Rows from block 11 of a small image embedding model, named by matrix and row number. Rows with one number belong to one channel. Each number is 500 + 25 x the weight over its row's rms, rounded and kept within 0 to 999. All counts start at 0. Numbers have three digits each.
Before each channel's rows are labels from the 100 images, of 14848, where the channel reaches its highest value: "top examples" is what is common among them. Only what is clearly more common there than usual is listed. The data: telescope images of galaxies (Galaxy Zoo DECaLS).
# convs1: first pointwise conv (model.blocks.11.convs.1.weight, 352x352x1x1), inputs 0-117
# convs3: second pointwise conv (model.blocks.11.convs.3.weight, 352x352x1x1, transposed), outputs 0-117

top examples: roundness: round
convs1.187:472524539558470480486521541473541483519476570497497511499497489453528514501487501505504476511488498460528522437498506515496476503481501484529502520482478500509505547524421473486495470544506520528546491490524501498486515488510498480494545485474473501472496475519487507512470496533505512505492438547532513498457497499513514521488514485457524486507492527458
convs3.187:480493478504470467498478523456526483529558535487511497478509494461458505534482485550494491506484445520478489482497549487468484492530521490521475464455502459446521502454505513475436478470512513495456480555519523490512500502471498509500499517457518523522515505490495488545535502548532500513500470510533512504443503465537501461489543528546536431496496475542

top examples: roundness: round
convs1.104:509492467485444467512507506478540478522520467512497499488505485524502500520509463481523498512514477564498489480433488477496493518532470463520521501494466527520470498501529516464515503452484523506495508491507511494536488469519512512493501485485470501502478478522521505538506530509469513492520517544524486506485518530548494495521485473507468506507487495472
convs3.104:513476504555466477491533538512516514497504495493520476503501511542512521474497461523481498481472449442517489530521466482522517511508518452514503498533538498467485531507494496486539511470531506478496484545459499515513519519534475456557496510535492519488494465534485501498486492552480500522502472504489526470559496493488484492517541527492455477530480488537

top examples: roundness: round
convs1.347:515460470540507511484484503515513485527499498512491517520507511530502481498492527487514500490547504524459470477457493505506497525514429548445526508500513523518495473511466485467504511498480503507485512509503513557502500472400488479492505534478525475541440486472511503502531479501500490496486488533516534504490498488456505485520509497490521457509515495492
convs3.347:510458524449517488462530507480473481468457471498444498514473519528505480503500474454493527484535514525528483446538523495538473499480495525478531539484517507476516466472483464509550522531483482536496507451506506512475518505551492501514462530513575474540546516520518493502491518501479509476514528489492510477464498481532534495491485531500516511494480519461

top examples: shape: featured or disk
convs1.107:484470492502540484487506499512473528494529478462526473511503502489499479457484539467466511436528486518524501491525515503489476528521525471486502522507523475503533496452439509495490492465486519448513484472517526515528487491520445476561487459514498480506516490475475499511511484466517516495484515478465513513503513487476503526530500427477512498527538520495
convs3.107:510519509487561495508527452481505553458490471544521489509515516509514489541505503490474493521545514500512524520488476486493545486550497464514528528476532512523525525457461496513478504528494514466465487541481489467489503485494517505499474521527488505503516482498493496508500507515511481539542454484513461453466514548458485520530504524458551497525472505495

top examples: roundness: cigar-shaped
convs1.102:538552486494525497505473499484492516569511483542523501495455505450524535514475471521486476519495525519519485519528514508492449494494543477496482527500531476518495495475484518522502493491486527497522524479514480536526518479493480533499506560544503456489510463455522501485488483450528486457466433525465504508519502523523504506470514554482524501473488503530
convs3.102:529514497482547516467487505493518468473489467478503500505516537483524447488477499464466516513534484515504533527468504501537488527506526497502479503486500495559495549521465473527479472544476517479494526484470501467501431527527518503504509523501533483530500455500525484475511465515526501527511530485511523460487516472510501526487525493511513511515485484510

top examples: spiral arms: yes
convs1.308:442463463484501531532472508531513542555538492514509476507493507479504532514577477514510496486501480451498503495547532497478487503494495503493477485487498486501497497470442506503517476535498529472523449544451474511497522493474492502536459507494512539528485528515510495483556525463511465482451507515489500503513495464468526507505523530493571473505497493524
convs3.308:488472468489467499536517541516483494561494504495513488496541491501480569484508523539490465445465464493499479499512525501539490468513469501516503475479479544517523485531476508446479519531529531484508494491507517493484521504510445507470504489456510481518511520511543474446510492520524520520488470509508510540470470503508480541554501523511470494542479488474

top examples: shape: featured or disk; edge-on disk: no; spiral arms: yes
convs1.155:505554468436505501424468520500512532524516476488532521469471532468493508519470490490489500485506503509498493537471540517495474508527523467524547558485525503524508491487470474461498473456445507487513539457514514471522462482512450525497471500489527461499548495535455508460487511512460476501515490479493484502486533488502484494497378483484512514502509505534
convs3.155:458473525461480556484451470495486468526507479519464520456509532474476479506474522514525506490499531485479512480461506472510498516479513455572474528465501516481513522469504549492534475500446549463489460501506525515491510528483482467518447506497501475494508494501498510473478487503496489525500475514491502496428507494476498494502509462541449491493522505523

top examples: roundness: round
convs1.28:484482502505571521510509525443482494543489483508478515512512475500508498482498507457547470513543443493525475494453485491461543528514491513526508457534486513500493462494493507480519497553506495510508542543510503504458469512513490494523467495456520491468531513512536504540521498513472506490526495528500521481524494450466523515504475497541492508489509504483
convs3.28:517524509557509501511506511508509523471457523544487455485497554488467559478525458468490520526516483485471480534511520557530561502474504533479518490509489530473495478523491523493533488492504494506514485432506456533502464515528512561489535541509502514498497543517489530504499494517527478478517503482471493528526484505465499540510472471492539563516521491519

top examples: shape: star or artifact
convs1.93:502466442481524510498507478517527533537431519516485471486509472480491481509532524527537440491500424495480463455481495480470500477473455506490511462478501491508523503475514501499524484473505484494538418500480487497495453478420505466512506491517491559518540436498497513469500489516493500471468550482512499542485510518517509475465503523502517493506520498471
convs3.93:463490446488498507447487467500514525489498505473487514498471504528537524511503552452510509516530547515500479482470571532492520489474472508471515542465502467505513487492515494542510489528529470520479476493511506527498505509523487539496514512481497517502512565467504505518527447512504502497526484480536484499495448483477519432456520522492526506501506512504

top examples: bar: no
convs1.325:472513488504465508510478496555463499493507542450479490509535492490507485505493484522509490451536464515502505490493514534498512498483471463494523471501467493523459471518483493494498502534502514459504520514511494521516481528453539450494539453519525449516516446499523481472480508518431507459544506454507501488541488506514488526472490506501478538509473486483
convs3.325:531457475478474514529509470511481482514511521447427537484483472522480484487546518495517477516487539515533501512485459470471485547457551529493470528504505514503450478520492519526505491466458528497492477512493504473511465489465472476529473513498547546500491483511510503517490488463464548511531514500480490500474452509507486509486493522517502489497487524531

top examples: roundness: round
convs1.223:535478512496486505549483486505547543484544476498491461476490491515496510499500493482517534457479526511482495461503528510452490533452522526512527517484488468538491480493475494451495511517470507454485504493526499514480516545491471479489477504492496509515482509531514510527501493521495486491565501511525492524502501487491464495529520471470488494517482523491
convs3.223:488467477461490495521493492488500486505445527473533499464509487469499509484499482487473491487523548517505509489510477491499491521511492458529557501511463539520521498505512537494491511537508488523506497454447528523531459513455469504509516481487521468543491499544469478502481534517484548492473481511482484521529456475495496488527497520483526529473458518523

top examples: roundness: in between
convs1.221:477526454470515493505503513468479498515490491517487474484494502529514463510528518465519487519567552494470556515535516505548513495511499458494487514481534531498502485503519465498491503512515456550497525527496499505500491472532526549500512511502511496497427508562522503516473470489523509479514481545506503512502451510499486461516557490473497513493508490497
convs3.221:478492490534479485500487507491526528510499523479472490488469483485500517441514525464511493487532526468518462489505551516479492470505401512524519504490448460518476482518524509527533532489516513504523539490499523501468491525520478466500535496443494470549460562498517510518512498446503482472456439463510504486491479492477516515510488482489494477495509502475

top examples: edge-on disk: yes
convs1.48:517527482503502512480483496494463464520495504507523547490438528531462530540453486491525510489545524542490504514491463451501529517522485495485513508535482507546468528504485553486490520481524487519479446510439498511494482472475487463501504500511454476490566463480420482512485514489503527483512480487534516502505515518505499502540512490518520511494497486534
convs3.48:462510514497512471529489500488519543425511469507468526475508496496501528496516503498505511504533441518472522490543435530498483487544472493480521496530490495486473470494510460510518526498473551531501530477548491453517479481474499507426487530494520507501530493525531474510508482509518454504505494492562542486555520474495534444499470546517506516519477495468

top examples: edge-on disk: yes
convs1.89:531535483504493547464506505500542504524474535533517504511524509497509462525480508497515501553529582509497470470518526462495522485490518489509525499484492514506501475487490527490526515504488511562468473488499482496507463497498513482480511504504494488499537532478515522466517506526496461504369558473494505498499472480529525473481510488515500535516505506492
convs3.89:488526515455482499496483502463530470509499539513471486509480510505522482488520461506520498528489503525488489536554494483533476528526526461485487457534539486530497509482511554508477468477523508503500527504484473507507495556530488489482478509484506490469487491469501521520496495506524512507468519521479466468522522491503517494515476491470494490494521538522

top examples: roundness: cigar-shaped
convs1.176:548508425541510548451498490477496444496491484532480525454492490504513512486476457518537499547501488483500512508493472495512518505517511464519489473501554505486535516492525472482537523541497492469487505454476501505495491500495493443485498428507469477482522481540510475537539527423506477488451489487517519516519487515478539512536522517470492538497492507513
convs3.176:508553481490534527457471498539485507563494516473558499503475542494492475536469527496490502542516466522503518513481484497461555537465512489483499470509485489468536499506505530514459492487510459485497523515491510487537483525542500492513515494500500527482470491508509473515549456482497501493461476519469505517483526514450480472511477509526525487491518521457

top examples: bar: no
convs1.151:556453511490497456511443455446523457510500495542514517504497502510543523528500495489503494496492495475448526472510462509440521477505468588516487488490467507498500520479459494484493497517492472520500513503440505492515484502570480488505522507484489504584532499434535485512492532459502506520504474499491500516484474513498511484422514505496477493496466488487
convs3.151:495421534524523510487495530538535487532496513512536532510524483435533533433508475511521516538498535484502496512529491467494505469501457456476507490508502492531529533530503546464473458452540492470487482530485484493490462510459530527497553509522512504521475484476485477530511485491482451529502511463527491432501499467450479510470489512482512546456504526483

top examples: roundness: cigar-shaped
convs1.220:525503389527495520491482467521500471501553513487481516510506454506476493516485520523447523503506507494519493519514473533467507454533555501521535460480514502513530445499526502506544507521489483471525492510480503496506484475437483480507446507530532501510535487484506498547492512447458495505473459462526497485524515486503477504476463462453496485511505525473
convs3.220:509481492528445425544518462541489509504507490477489496511486480517501495504479523479452479515489522514482477493533518486490517497502564494449509472492472499501459496495496469519520529552484498527463472457534503511538552497510530483493484490510496542497504524494523515501484506530468486503485457483466475467479439493528525479482487506480548515447488494488

top examples: shape: star or artifact
convs1.311:526464579459493504493531515553468530461475502490518530537474495513509505465518489557511463488457492494473514523467486493508514488457512535503519537515501488480514468526534499512493536524504466480485509507499502464495478515482496500505470504513475497455481499472500508449530470468484464512497468482474499491504493532451532492460520500442475539508482451502
convs3.311:494505500502481484499537512498525457502464481558479528500546491502498493496522457475472485579489463498485522507489537484479492483512515534496529515493553549490519473511507506536469496483510484516480522422522504547482510513524514500556484504462521517492519531497516489505484500501512534513484497501555479491536484491522471490499469499543531496502515468485

top examples: edge-on disk: no; spiral arms: yes; bulge size: small
convs1.78:479494436497500487500503537473455510492537542490514509502506503506521497503488510443522491516497493477507518507499511492499514498477509517514497499495495490497510519522446489498543481540527508509524443502501520500496477496494450494470503493522561476411519470468536493470517480511480502481515490516500467510484490490517487489489460504505514478520530506524
convs3.78:492516548492504466478495478454543509512497509490472513492483508497491492487512540481475568496519480582502492466462485492492487526496515491531531511481495465478482501539477497534525508469525482482505492457534502491471504472498497447498482508496511522485510463518536533508535485476504499502471495504548517530468481509457492477585531486493505483534485507512

top examples: shape: featured or disk; edge-on disk: no; spiral arms: yes
convs1.109:473521476495483513530469506506513513455505489502522454496497473487513489471497524504482528520485515542451504492502526477527483489491495514505503483506512503483547461460485521498546491529497522566512469444492507522501476471526503529470513533502522471487489507431559519555507556524512507487594541515491526515494503535510479471432459462474518498511539474471
convs3.109:558536514556486487524475502500498471470491487440504495485536515495502451510474496512479495512515475486459498480468486518501526494477560438479510479514535465496522483537477500530487493445516543547504497515539489488501480522485551502550515494508504520466554507511457505507479493480473473466516505520476468542508515527550547533480436536492521545491498499472

top examples: shape: featured or disk; edge-on disk: no; spiral arms: yes
convs1.177:477504450515520477520509487520507543481504518533494517520508526468457434521544502478482508483534554492476473542516502509427517470475499474488493481494446477531551487487498531476487497483534501493514513476494476473493471483489493469505501483480528488518481510520512475470506510517465509498500499519447448482520479511510485468483492482525513485533501503461
convs3.177:486502525480509509469457471469485499538497530487514488492479531459486498511501494486484494512520549489506494523446459474520518493498518506536505510549544504503506514498499503508490510484483497525450486511517496542530502476454502450487481516561507513488503462507484507502545541502476460507520521510549494490494469502472485504514511583466459501487494517509

top examples: shape: featured or disk; edge-on disk: no; bulge size: small
convs1.282:516549488460526495503490534486488467458489503497523518497510494493507484490501529533480514566526520505470489467567494484502496527541516496506502462520491474483493507515532517548474508530499538492469503504504519490486502544462535511528507500496523494520488466506479487487497478498500502508490527552530506499499504482523510491516511474513510553526524512505
convs3.282:512489488479498471544502524453457489536523470506516474476534503519521482529509473483473506502477526497499494510485452467504504521512462510546475516495521538542506500463514509452496533512553471489526489514517502456504484482453482498494501471524516462466449475477505510505507495422465527534452460508490476515491499460505486495506533500500551511501480503497

top examples: edge-on disk: no; spiral arms: yes; spiral winding: tight
convs1.296:490487543519551505457550476494510477504529525505506500467482472494467481502539506495466495517509532482517485530498524476499534506488486431457503522492484501507538503491494517526494512560500486471483499484530518511514526514520510460442502531493480504513482436517467487469484524483515499548527493525539485464469500526482507489525530487474498504538515501520
convs3.296:495547515535517521488501516466506507498495468521504459476505490521506446534505545504464472489471473470509474528481500516500475517505502461489514497487506479448487521504507506518534500509482500477489540463487494473495518495522465538516518485521531521506493503511521503463537508502485527451538496491493445522488514505510471475499557517457455490493511505504

top examples: spiral arms: yes
convs1.300:536564499488505500467509512535494521514471495496492475503517474492481519497518507508498514508482509495515502503511522472529530482492517528478524509495464514535457467534443471536524547486510514536508492524489520500471473495506498478504479548481459456496524527470525479520489489448471483444525522520447476477483498502447490529428467548519480513515482492490
convs3.300:485422519550490519494501538480489495478453497522498491478490483496484531491510473521506519476499495536501480510522507464473505471511460486496497499522526449497519456514509523517473505494474447505477450533514506476506489507496517497505486524510482460516523493509491519500492460491491492543485510463459491505516472455463505472516525516495561469508537503481

top examples: edge-on disk: no; shape: featured or disk; spiral arms: yes
convs1.276:520524495519470486464503543483526524521477538496495489495440467474505479488523447394462465477495489506509484447537465490487574508510494478464510479507452500484521460483494470477494518482504509438477448479482508512485484504497509513494444501492513522458489490480479517483480517511490485540532527509476489492494485499457543466497515507505471485498476526501
convs3.276:550505505452473518462474436477485535532543542485470492505490485516499541476470469504523504544495481513541482508500507520513532511440492484504488489504541466541499521520490499456460497495516484558556514488516531470493512486508487482456529486470505491506551479540510480508489504574529501494540472492500527496545540501523460478497478545465495476501514515550

top examples: shape: featured or disk; edge-on disk: no; spiral arms: yes
convs1.52:528497522539500483515481504525443516500539482485498515503489480523479465509485525566512525495480511504496503508497477507434507490505491489551482558524471493496471520496510508504505505495506506495533532484496528503475502484450440526495485505489494473476507454531528503464480493553513494515479493495453515517475497497567489503446502463557482534515501500524
convs3.52:574521526502492493465527546534499496468492496530497463494516523533506497537487495513490514470509491538518526501542464539466471483499515523487521475515510558526475497511521478504465493522500518489514469505466488510506518554514496524493480501509511513552476471485500509472530509496521502462497451504563508506526515541539466491498495500500426521460498484538

top examples: spiral arms: yes
convs1.88:478577514485472513512442563455468455488504484524512533500519482500513526546521487501515525548502523469490477519486562464471521508451499529523506456494488503454536488470501515499482508542483502429511529531469531491483523509499491531514500511486483521472485506506526527532432503511515524464471512483519487507519444467497527514480452520474532529516521517495
convs3.88:502496475496539485495496520497501514495490506534502478499503511533531494505501495494528495479513511498459511488547558520480466540517521499510497490561507454462524489460529499520483530516487491496535546507491503513493496493500525500447528453493484504487485508517477496511474523523458520487509514497528505440549441569426528515527491509491489510488469519500