python train.py --dataset="telescope images of galaxies (Galaxy Zoo DECaLS)" --train_examples=44167 --horizontal_flip=true --arch="xception" --activation="relu" --stem="single" --lr=0.0032 --momentum=0.9 --nesterov=true --weight_decay=0.1
Rows from block 3 of a small image embedding model, named by matrix and row number. Rows with one number belong to one channel. Each number is 128 + 32 x the weight over its row's rms, rounded and kept within 0 to 255. All counts start at 0. Numbers have three digits each.
Before each channel's rows are labels from the 100 images, of 14848, where the channel reaches its highest value: "peak at" is the part of the image that holds the peak. Only what is clearly more common there than usual is listed. The data: telescope images of galaxies (Galaxy Zoo DECaLS).
# convs1: first pointwise conv (model.blocks.3.convs.1.weight, 240x160x1x1), inputs 80-159
# convs3: second pointwise conv (model.blocks.3.convs.3.weight, 240x240x1x1, transposed), outputs 80-159

peak at: top right
convs1.46:102170110079163130110141110090145091095098150040116150168112169108138141130083108158113157150116136163070126094129136158100137122091102181112146147099160068142092151152055088099170068119132110127104124052143094143127147139133078063187144197
convs3.46:128199133052133132163147186112181141155165148165131126135132164114100150128126160095116104158128186089141144126124092163171148090134199165160135144171124129139183127104129101133164086171144069126142096134082129180071148198163144087134082116

peak at: centre
convs1.94:143206062167135122173121137102121073128087117128172077105134174131102127180116144204096089098103135132056127134111154116166131111074167114100118126084108113157146109114143149114155163111072154164164111099181136073139111154138132137131175078
convs3.94:148136081070125160141101109156096111164119118121180093178171197121153139109204104143164183103043134113133097130148115106131183180128112063180087156122119106160125118178130148156149122121116110102101149140168145124137189173128157119119111102

peak at: centre; middle right
convs1.77:103151114081179114125103144150164146119175169151114117146135079133172138120123119185129095151091130129146130111139117243101221186133129117134126095127159134123048108134139107170165114147152070131127134136153088134104159154075149095167145102
convs3.77:145134149130185119156161121119139167158129164155103151167108047066146170146114124116144120124132140130145151168146121133092109167127098116132128162105103089111145172129112137078115146147098122153116189165165104092143105048137122072162107123

peak at: centre; middle right
convs1.60:130129092163148118122137157103120132151161120161158103077157141069116078143095095149099072188138123173170111121161075109188082129151107129119062083122113114092123096139111187116132189148050167174107116120142163154069173060224117181131151055
convs3.60:112156130130100101129156186123144144124055111080066158176125065149120154170146109108158181184146150103166118179156111137144153117115104112178169111085104100123135116152158168135158103117098117150200178169146186099134154153144166128070138181

peak at: middle left
convs1.232:114206101145128082124172112111121130131140127111141191121096172146129156148118117098106138145117124179095113120126081145143109136117101145147130149077171099173088177109099109106079129074141123090103115139111107189116127154108118099128130161
convs3.232:132162185125111106179057169111098131101166179165102084126152150154148131104111114127157039080160119154121109128119133125174167144133153166166119121099151175143155131152106164125155086097131142154105128125092126173127116096144184103109067200

peak at: top centre
convs1.21:108061147136177162197100161119090144106139113143163126049153115130128100188166157039136084143080127074117106148135108103167115133131100146129056145107114097154101157094183204111125100135059135151164109129144087097156172114177109128141113152
convs3.21:143110109138114097099115141132073159117141105119132120108135053086063148141148086179095174123094126101090167137152161115133134148147169050132127164175108040100146131118064175085112140132077103241129131145168168141102127135105093107044123131

peak at: centre
convs1.156:103084145181144098102072099110132041111122149124131030147120106106171122085144147087118100112138112091187145094122179188073112127152099148128165174145100135134208153075158130122143172134232118137132128065126119129099114084147119144113146129
convs3.156:148225192101180096116178135107079116122107120173104095106169171131161126135165132152109129108086156127112138134163129109147173142123142139135137112130100145172099125129138081105120124152136082204132106138123125114194122138144191092154136116

peak at: centre
convs1.186:168120150093162133138102122105121146110140135200121119140159111139105173143125066146101091153171114164173102124134157097127081150175133148127195099151148150108107136163133146083109123179194133100149072153067072198110120142105138131072141091
convs3.186:181137136121127116055170164143129130057098063121125116161094123163128113114118175169139125127163128193152130159116126157170129095074098133125163137112055096088108142092195182162129085118105140150155126149106178103136140095090146161096131007

peak at: top centre; top right
convs1.215:129147117123106154158097079100186121119159122122177125110125045113144110156083120155101154147129114168031084136127022109199135150131177111114115090150133072108136087114134067135090199151105116063114142136101128105105179123169152156129110101
convs3.215:102186157142081153171118066144112096105162031128080085072128096091089076118125098149092161146143167134139164145158128179145143121083138173125130144091118151103149094130150122183155185160137129192141126140108140164151131136121131130155134098

peak at: top left
convs1.99:153126086150153163121150112052118099148070115077142141174149120160127082117150147106109162112100140184128115132151128146171186108152128101159102098154141176153118198120094113149120112236118129131117104119144127155152091080144122078164139089
convs3.99:092173137127082116109167164111106082136126121097175110225149100102183089131137167137134058121160152067107155162148156115112099129138114089149133095124062076172103177139082122106094151131128119081145092103144161094158135120175116127130088131

peak at: bottom left; middle left
convs1.16:144116119077086126147125157137115128140105136133110148119089179127102189199105097085151181089132105108111144126115107149154132134138124142208087121127117135126122158118098130130167153066138168131141113152110160145069178060121177166102128100
convs3.16:111114192225093129165151201150105179122131130137138105186143125128156127104106092149093161169162117136151089119171173150117124103120124093150101125114113135126157148108167137199175132213093115119175187124140147089138143177158170137078126171

peak at: centre
convs1.216:104137132117133100185167103137135112126141151150151037110115113096110119146102113156122160094118163135108146168112173068187076172128114163155080124164183115177104143091156147176179101161156197125137132125127171094151117155192105136174115123
convs3.216:170097112158112137096154190115129104139107114151109145173108117119148079160167124067159135177090117163140067101141174092034081125091172100137162089112128115134095111140139177099127097123128141125081137101113103157086073163138163154167129106

peak at: middle right
convs1.198:135120140103115103097104123162107175102111120167139138089124222139135142137134118116102114111150153118084197131139159128130130156104098115069128171116137164126167109156101136102068166175148110128170164149122110105154159201138108120214181080
convs3.198:105175132132118138103122131082133156136072140090129127094164148173086110091103170146100151043131166141056138110169092120096117132166054121124167107150122158125141146115153169113116065179089131133117096186114112150130162160105136158118139162

peak at: middle left
convs1.200:124108064099103075068106172127198134129105125085077164088122165119106161109118145105132158105101135159091118142121149197064140160132158076109092152121113088110127097139172196125155164182088132083096092138113150141137125117144144116186142092
convs3.200:132127184109100119168118076144131105099111124166160086102128175100143144105112137121122107081160136127094137144097158098091136129117132184109133159137097104108157102130079151171124108142120176131092174178154089165164155109148141128173158174

peak at: top centre
convs1.176:142037148095122090169140069118168136120118143091053113074100142147116130157094111170158128143111136075148095127139109085114091135198084106142093111111133154145079115096114169132074178134099113148156154175144149139114098095142102089172126143
convs3.176:089158125168134148189140128177118077160126112170143148147120171113151141126142071105167091113175144097130079088167146162191120107146105102118068133138124107118100068103197144146147104093169115121162150110164066118153076108129132153108164083

peak at: top right
convs1.149:146150123120134168144173125104169145148160161120072093113103143092165130128092144096071121118119147110096094091082173154141096125124156140154111169189132177109182216093133100116103123106116129080119155131093135131176124133174135070149100097
convs3.149:149059110117108194141155088191106069145100108106156076126156128111183104044185131160115131158095151108127089089126076143124141116064119124105170117108130131087138123132139222135142117104071128135165118113144137116111104166179125089079112136

peak at: centre
convs1.26:108162080133119144175132107076150124135128170135133148133146171137109135159138158155106125125082109158148178085115079096148160118132125145114088131123159129139051157143137116093035158163118143162145097137132092112204133103159133160100124074
convs3.26:109138131090107159096093176088125090111120128157076133093123153135158139177140108104128069118138122112136099120094039121115115119135131111116107088128120082094160071081081155089150067111104121093165027167149087113147101098106151208186132114

peak at: centre
convs1.128:052178122131124112140131107104095148127148135130254097125127153127109107124158111114181152112111142094150188154126057125133086108136093088154077152161176135139118110196139062128115177114135124119159107103142107094171106121164125146135095080
convs3.128:189058152184197175137148092157143097126141184128200127143172133114186135110142086164115056137113143102131206127140180090096166124169139137119102137173117124124111166097098200132106165189170105153143118096133129147131160161088038091085119161

peak at: middle right
convs1.9:134170129094102102162133167145139143128129144133176073042114122120092146150162110198087172094112112155080116112128063155100083188176148135128127199121151182172119156144088177126084103130089169111180141087151138160170189162088123160086133104
convs3.9:112122141105096137141147158194142136104100119170131116126140125168079104124105131139114058110116124128093160118121174149118170107134136121112122103111154129158133150117155113131192108099178138132133095119152157166129149107115226121141088138

peak at: top centre
convs1.192:122160090084128136103090166082078125101076122079110132092142153169142138131154150153125083136141139120077146136129088101130148096100102115137117196172085149132104114135161130145160156139145068111142136128124157162144056116126081002124148112
convs3.192:176141117117087123120116192134166102048169156138135178112134093125147103167122134145145134164193158144091109126160067100124159150122123129133141163116135112135112116166083159162158158108065114114232092145161150168115173163098117080101114165

peak at: top centre
convs1.229:109169096166118115135147187109154142120146125113168170113108161169173092109071146165149068134134123129119059148103130070131116181132163129133092088158083137110144117085097104118118160139131166136134146148118108090132185133150178122155136158
convs3.229:102187125145096134108046186209103097125147115136056107158163160103090145098130119117151199126132147164135116116088143157145182197132108163134154128114140142175102069174114140131126141130094128185122110082165099138124146109104117052062089176

peak at: top centre; top left
convs1.157:097120158156144134111080081105110134145102089133096126138132118114116122189089119120107138134173107112145077086120120121101081150172116161139135153077228148139129089144161167117140139180166118069120100096059129120136150111142130100128148070
convs3.157:180158165172075163141172134162139131074114121100140152175099132121137096069104120109171240142118142106133097117065118055126135086116160148124108153111146127077173123141152058145111166099097117161150142150142127128156076165109150186154082107

peak at: centre
convs1.116:104127100144094116053180100137178056151159148095097041155151112131129196165060085193090130186163135120173143132053158100150173141124141122138099162140121131102103116159132096147064124177162122124081087117118170144181086150106153097114122119
convs3.116:144048177111093195160145142174091144156160101129175165151109087146109142113144082105062058078169138170136166140145163162137111101108182160123090102081152124151124103131079154152160128127142165077097104096125124126183152133143131119140178146

peak at: centre
convs1.143:133129064148166088078125155124180096133091104158155114116154114116054143111144125146169125103125114087174145115133141137174088163070149091111066133154165104120094136130122118119169100098151139060109049115174096097120089108111121119131121118
convs3.143:141085145078189125093150148056123164190119135155098130102080132105101120156139148121090103138110101111145133108140058106026141104106180136130104142195100142162096123165172180149207113127069043104157130132128071085194127155138141106103107168

peak at: top centre; top right
convs1.239:085155099123160154117172123139206115135150102127136103057129157158138160113128197127133111112126135179142138105082083142086117133130185175069185077087166105097142109089122134114203103147112107120114052132127082105145099104146154145157147170
convs3.239:105114150080099095150092172122181130085152117088129162106118118115088061095142167097118185139112170164132088143112182167097123161124126102113136145104124128100099145132177134118165144129155132152151130127151151130177133035146190128176143125

peak at: centre; bottom centre
convs1.6:090190134104143112111136090134124077110099152104129183107140118117083156159113139089185155125135142175119104173155084083151121126165051067121133106175116116131128084142180153125087034103112113097146075087136132126135115170082108112148129090
convs3.6:078134067148126115149099081148166101151198100156083164085134180109215184145190137167100136100155179149185177129151082129097123179135157080153100166173149140123146201143138143157149146136128162114104087119117166159133071118065144132071092132

peak at: top centre
convs1.220:119196143157127119108049135101145150122114104074140188112134144202149115141092165083145113128140168166140093087165117126110128158107086126091185078125121091094094112114146098154127133136107134124107135146140109194195187123182165076157154153
convs3.220:099078139145132102109177183139108151084115098131113128085140121087117152155145078129051127184107109068148135102101061122113106078064116140114178176117065124093088124143105139136119162091150117164201162151102129157104108159118098165093132124

peak at: top centre
convs1.121:108158108095127144129173079097143157113099116099124118132154126152141100173153131100160122114149157147119126178095213069166143100091118135105066075162169136121178170135168179112088206152084160091140123121140131135112150062083152164135137089
convs3.121:155087191108158156159112155104177086097143174125098092070190164150106098134124159137134230086146178169191093074094088129148105134121162070083130069123153086133140137191078131106074091131107094145158042098163109112091166121132164143088092123

peak at: centre
convs1.105:128179103136091142177058066187086140155109122160166142135190135086176106142138115177110155091153170157103126112118164118107124179103109135146087132160092153092135139132160118144195184062095140151097161107124195138173146100180156121085102093
convs3.105:134119165135073137185092107130123127114155064091121099110070129147118134176114132125094067137069076133102062177137121093141154106134110154146077128053153130162122151121108128123107112173133102173158120109201096117089200184122047169121138227

peak at: top centre
convs1.196:092161171052159134130153170151092103157087145103141072061148079150168115095113144172191121083154141125124175142126067149138155090098066133158057155086186162098172135089130125118146170067122140067151149138169082102158121100119185189072142140
convs3.196:117175108159122129124151132141198173142122203182092151161116116138072115151098105151090168148147065137119136222147092161104151137105191160143112122124152091109183130122124129090111177122154136126164131109119136121123108134098146103163121141

peak at: centre
convs1.29:170155113126115074096107115132078146054145163109176060147122133092112122150120170156130081094172154137087116054153148125109075160157062115135134128176114126098162108154135132082158139095115103135129127160131146144089080138092159098124133099
convs3.29:133128141095153095118102142112085105143135115109170103152132170134131173155130156100171133092159083159147155077092136120200097105125052103101138135137063112125123081152140167112084155109131126123140096165136142135127130135109131115119086069

peak at: centre
convs1.222:111175188120111131169098158148128131137117110160129158088119071123138149075127150147109144097094139201099076078095055081156127111098152123130097148133203087145097092121126111172125136101142133174182074119136083175118158104119126131146085057
convs3.222:169143127132143096177124113110154071110136180160110134165049103171127123139133125171175093152139138136078129105162120138158178052139117098125141159188101131081093154118058153146178123135122127161118143144162127121123146191114169117071106111

peak at: centre
convs1.52:106153118095156135096120067145142152137159182094143100139074137162184156119168090128114109133156072145103102138088093161161137188095139133126129148127102175154096138184172148128110165122107154143120124136103139135127145063079096114116180157
convs3.52:139135088139102113132155145207103171117142130146165149097112099098180110119118124086059105123096166107167144181078114073096099117149106122205099118119126124054228081144119120134123094102079135082158130159188196097086109133141158108177141106

peak at: top centre; top left
convs1.120:155137129161071171124069128113104178110130139130089158139150107124144120153135134121102063148112140160108124190117133106122124166125086136125180070168171147158150133146155125156143120109144115108138126088097164112156143088080195060144178119
convs3.120:106158158083145128117081155081160166124116132150112112102104140138136158142113176147138109121132156182140126176111161156129066122116165225112156128131165129119106095162123148149150149129111124076074057087157176148128056111130093147150134118

peak at: centre
convs1.106:106129118117099070156094138142109130093107130127155182155159129152127145114135151160143136147115135148129084113082090112053135134151145129114144119137126117156193087188097088132122153113146071146140130168105157124127158136189110110104089116
convs3.106:097149090055139172184106163139069103143135173141138149159105123117121110109117165138109113096140135123117122113170075058144180084154170170160109154136108185144137160098104126101125144109143166193115134117222138169161163145124056170145117093

peak at: top centre; top left
convs1.185:099193128071131155147119188120106152163082130139154096088134152068079117137146126047120068105136110118129154132191103099146113103090097178177123171135184166174113109180142110145121165074075103133123141124074157121150169112136145157126175155
convs3.185:098111133084174140129065127174124166165090166133109096104102183150151117104126141159147100164116120103138116115137151095150149067137159139150121095140137114194137107088148156130134137122145176068066133071083162125150142189128093123195121146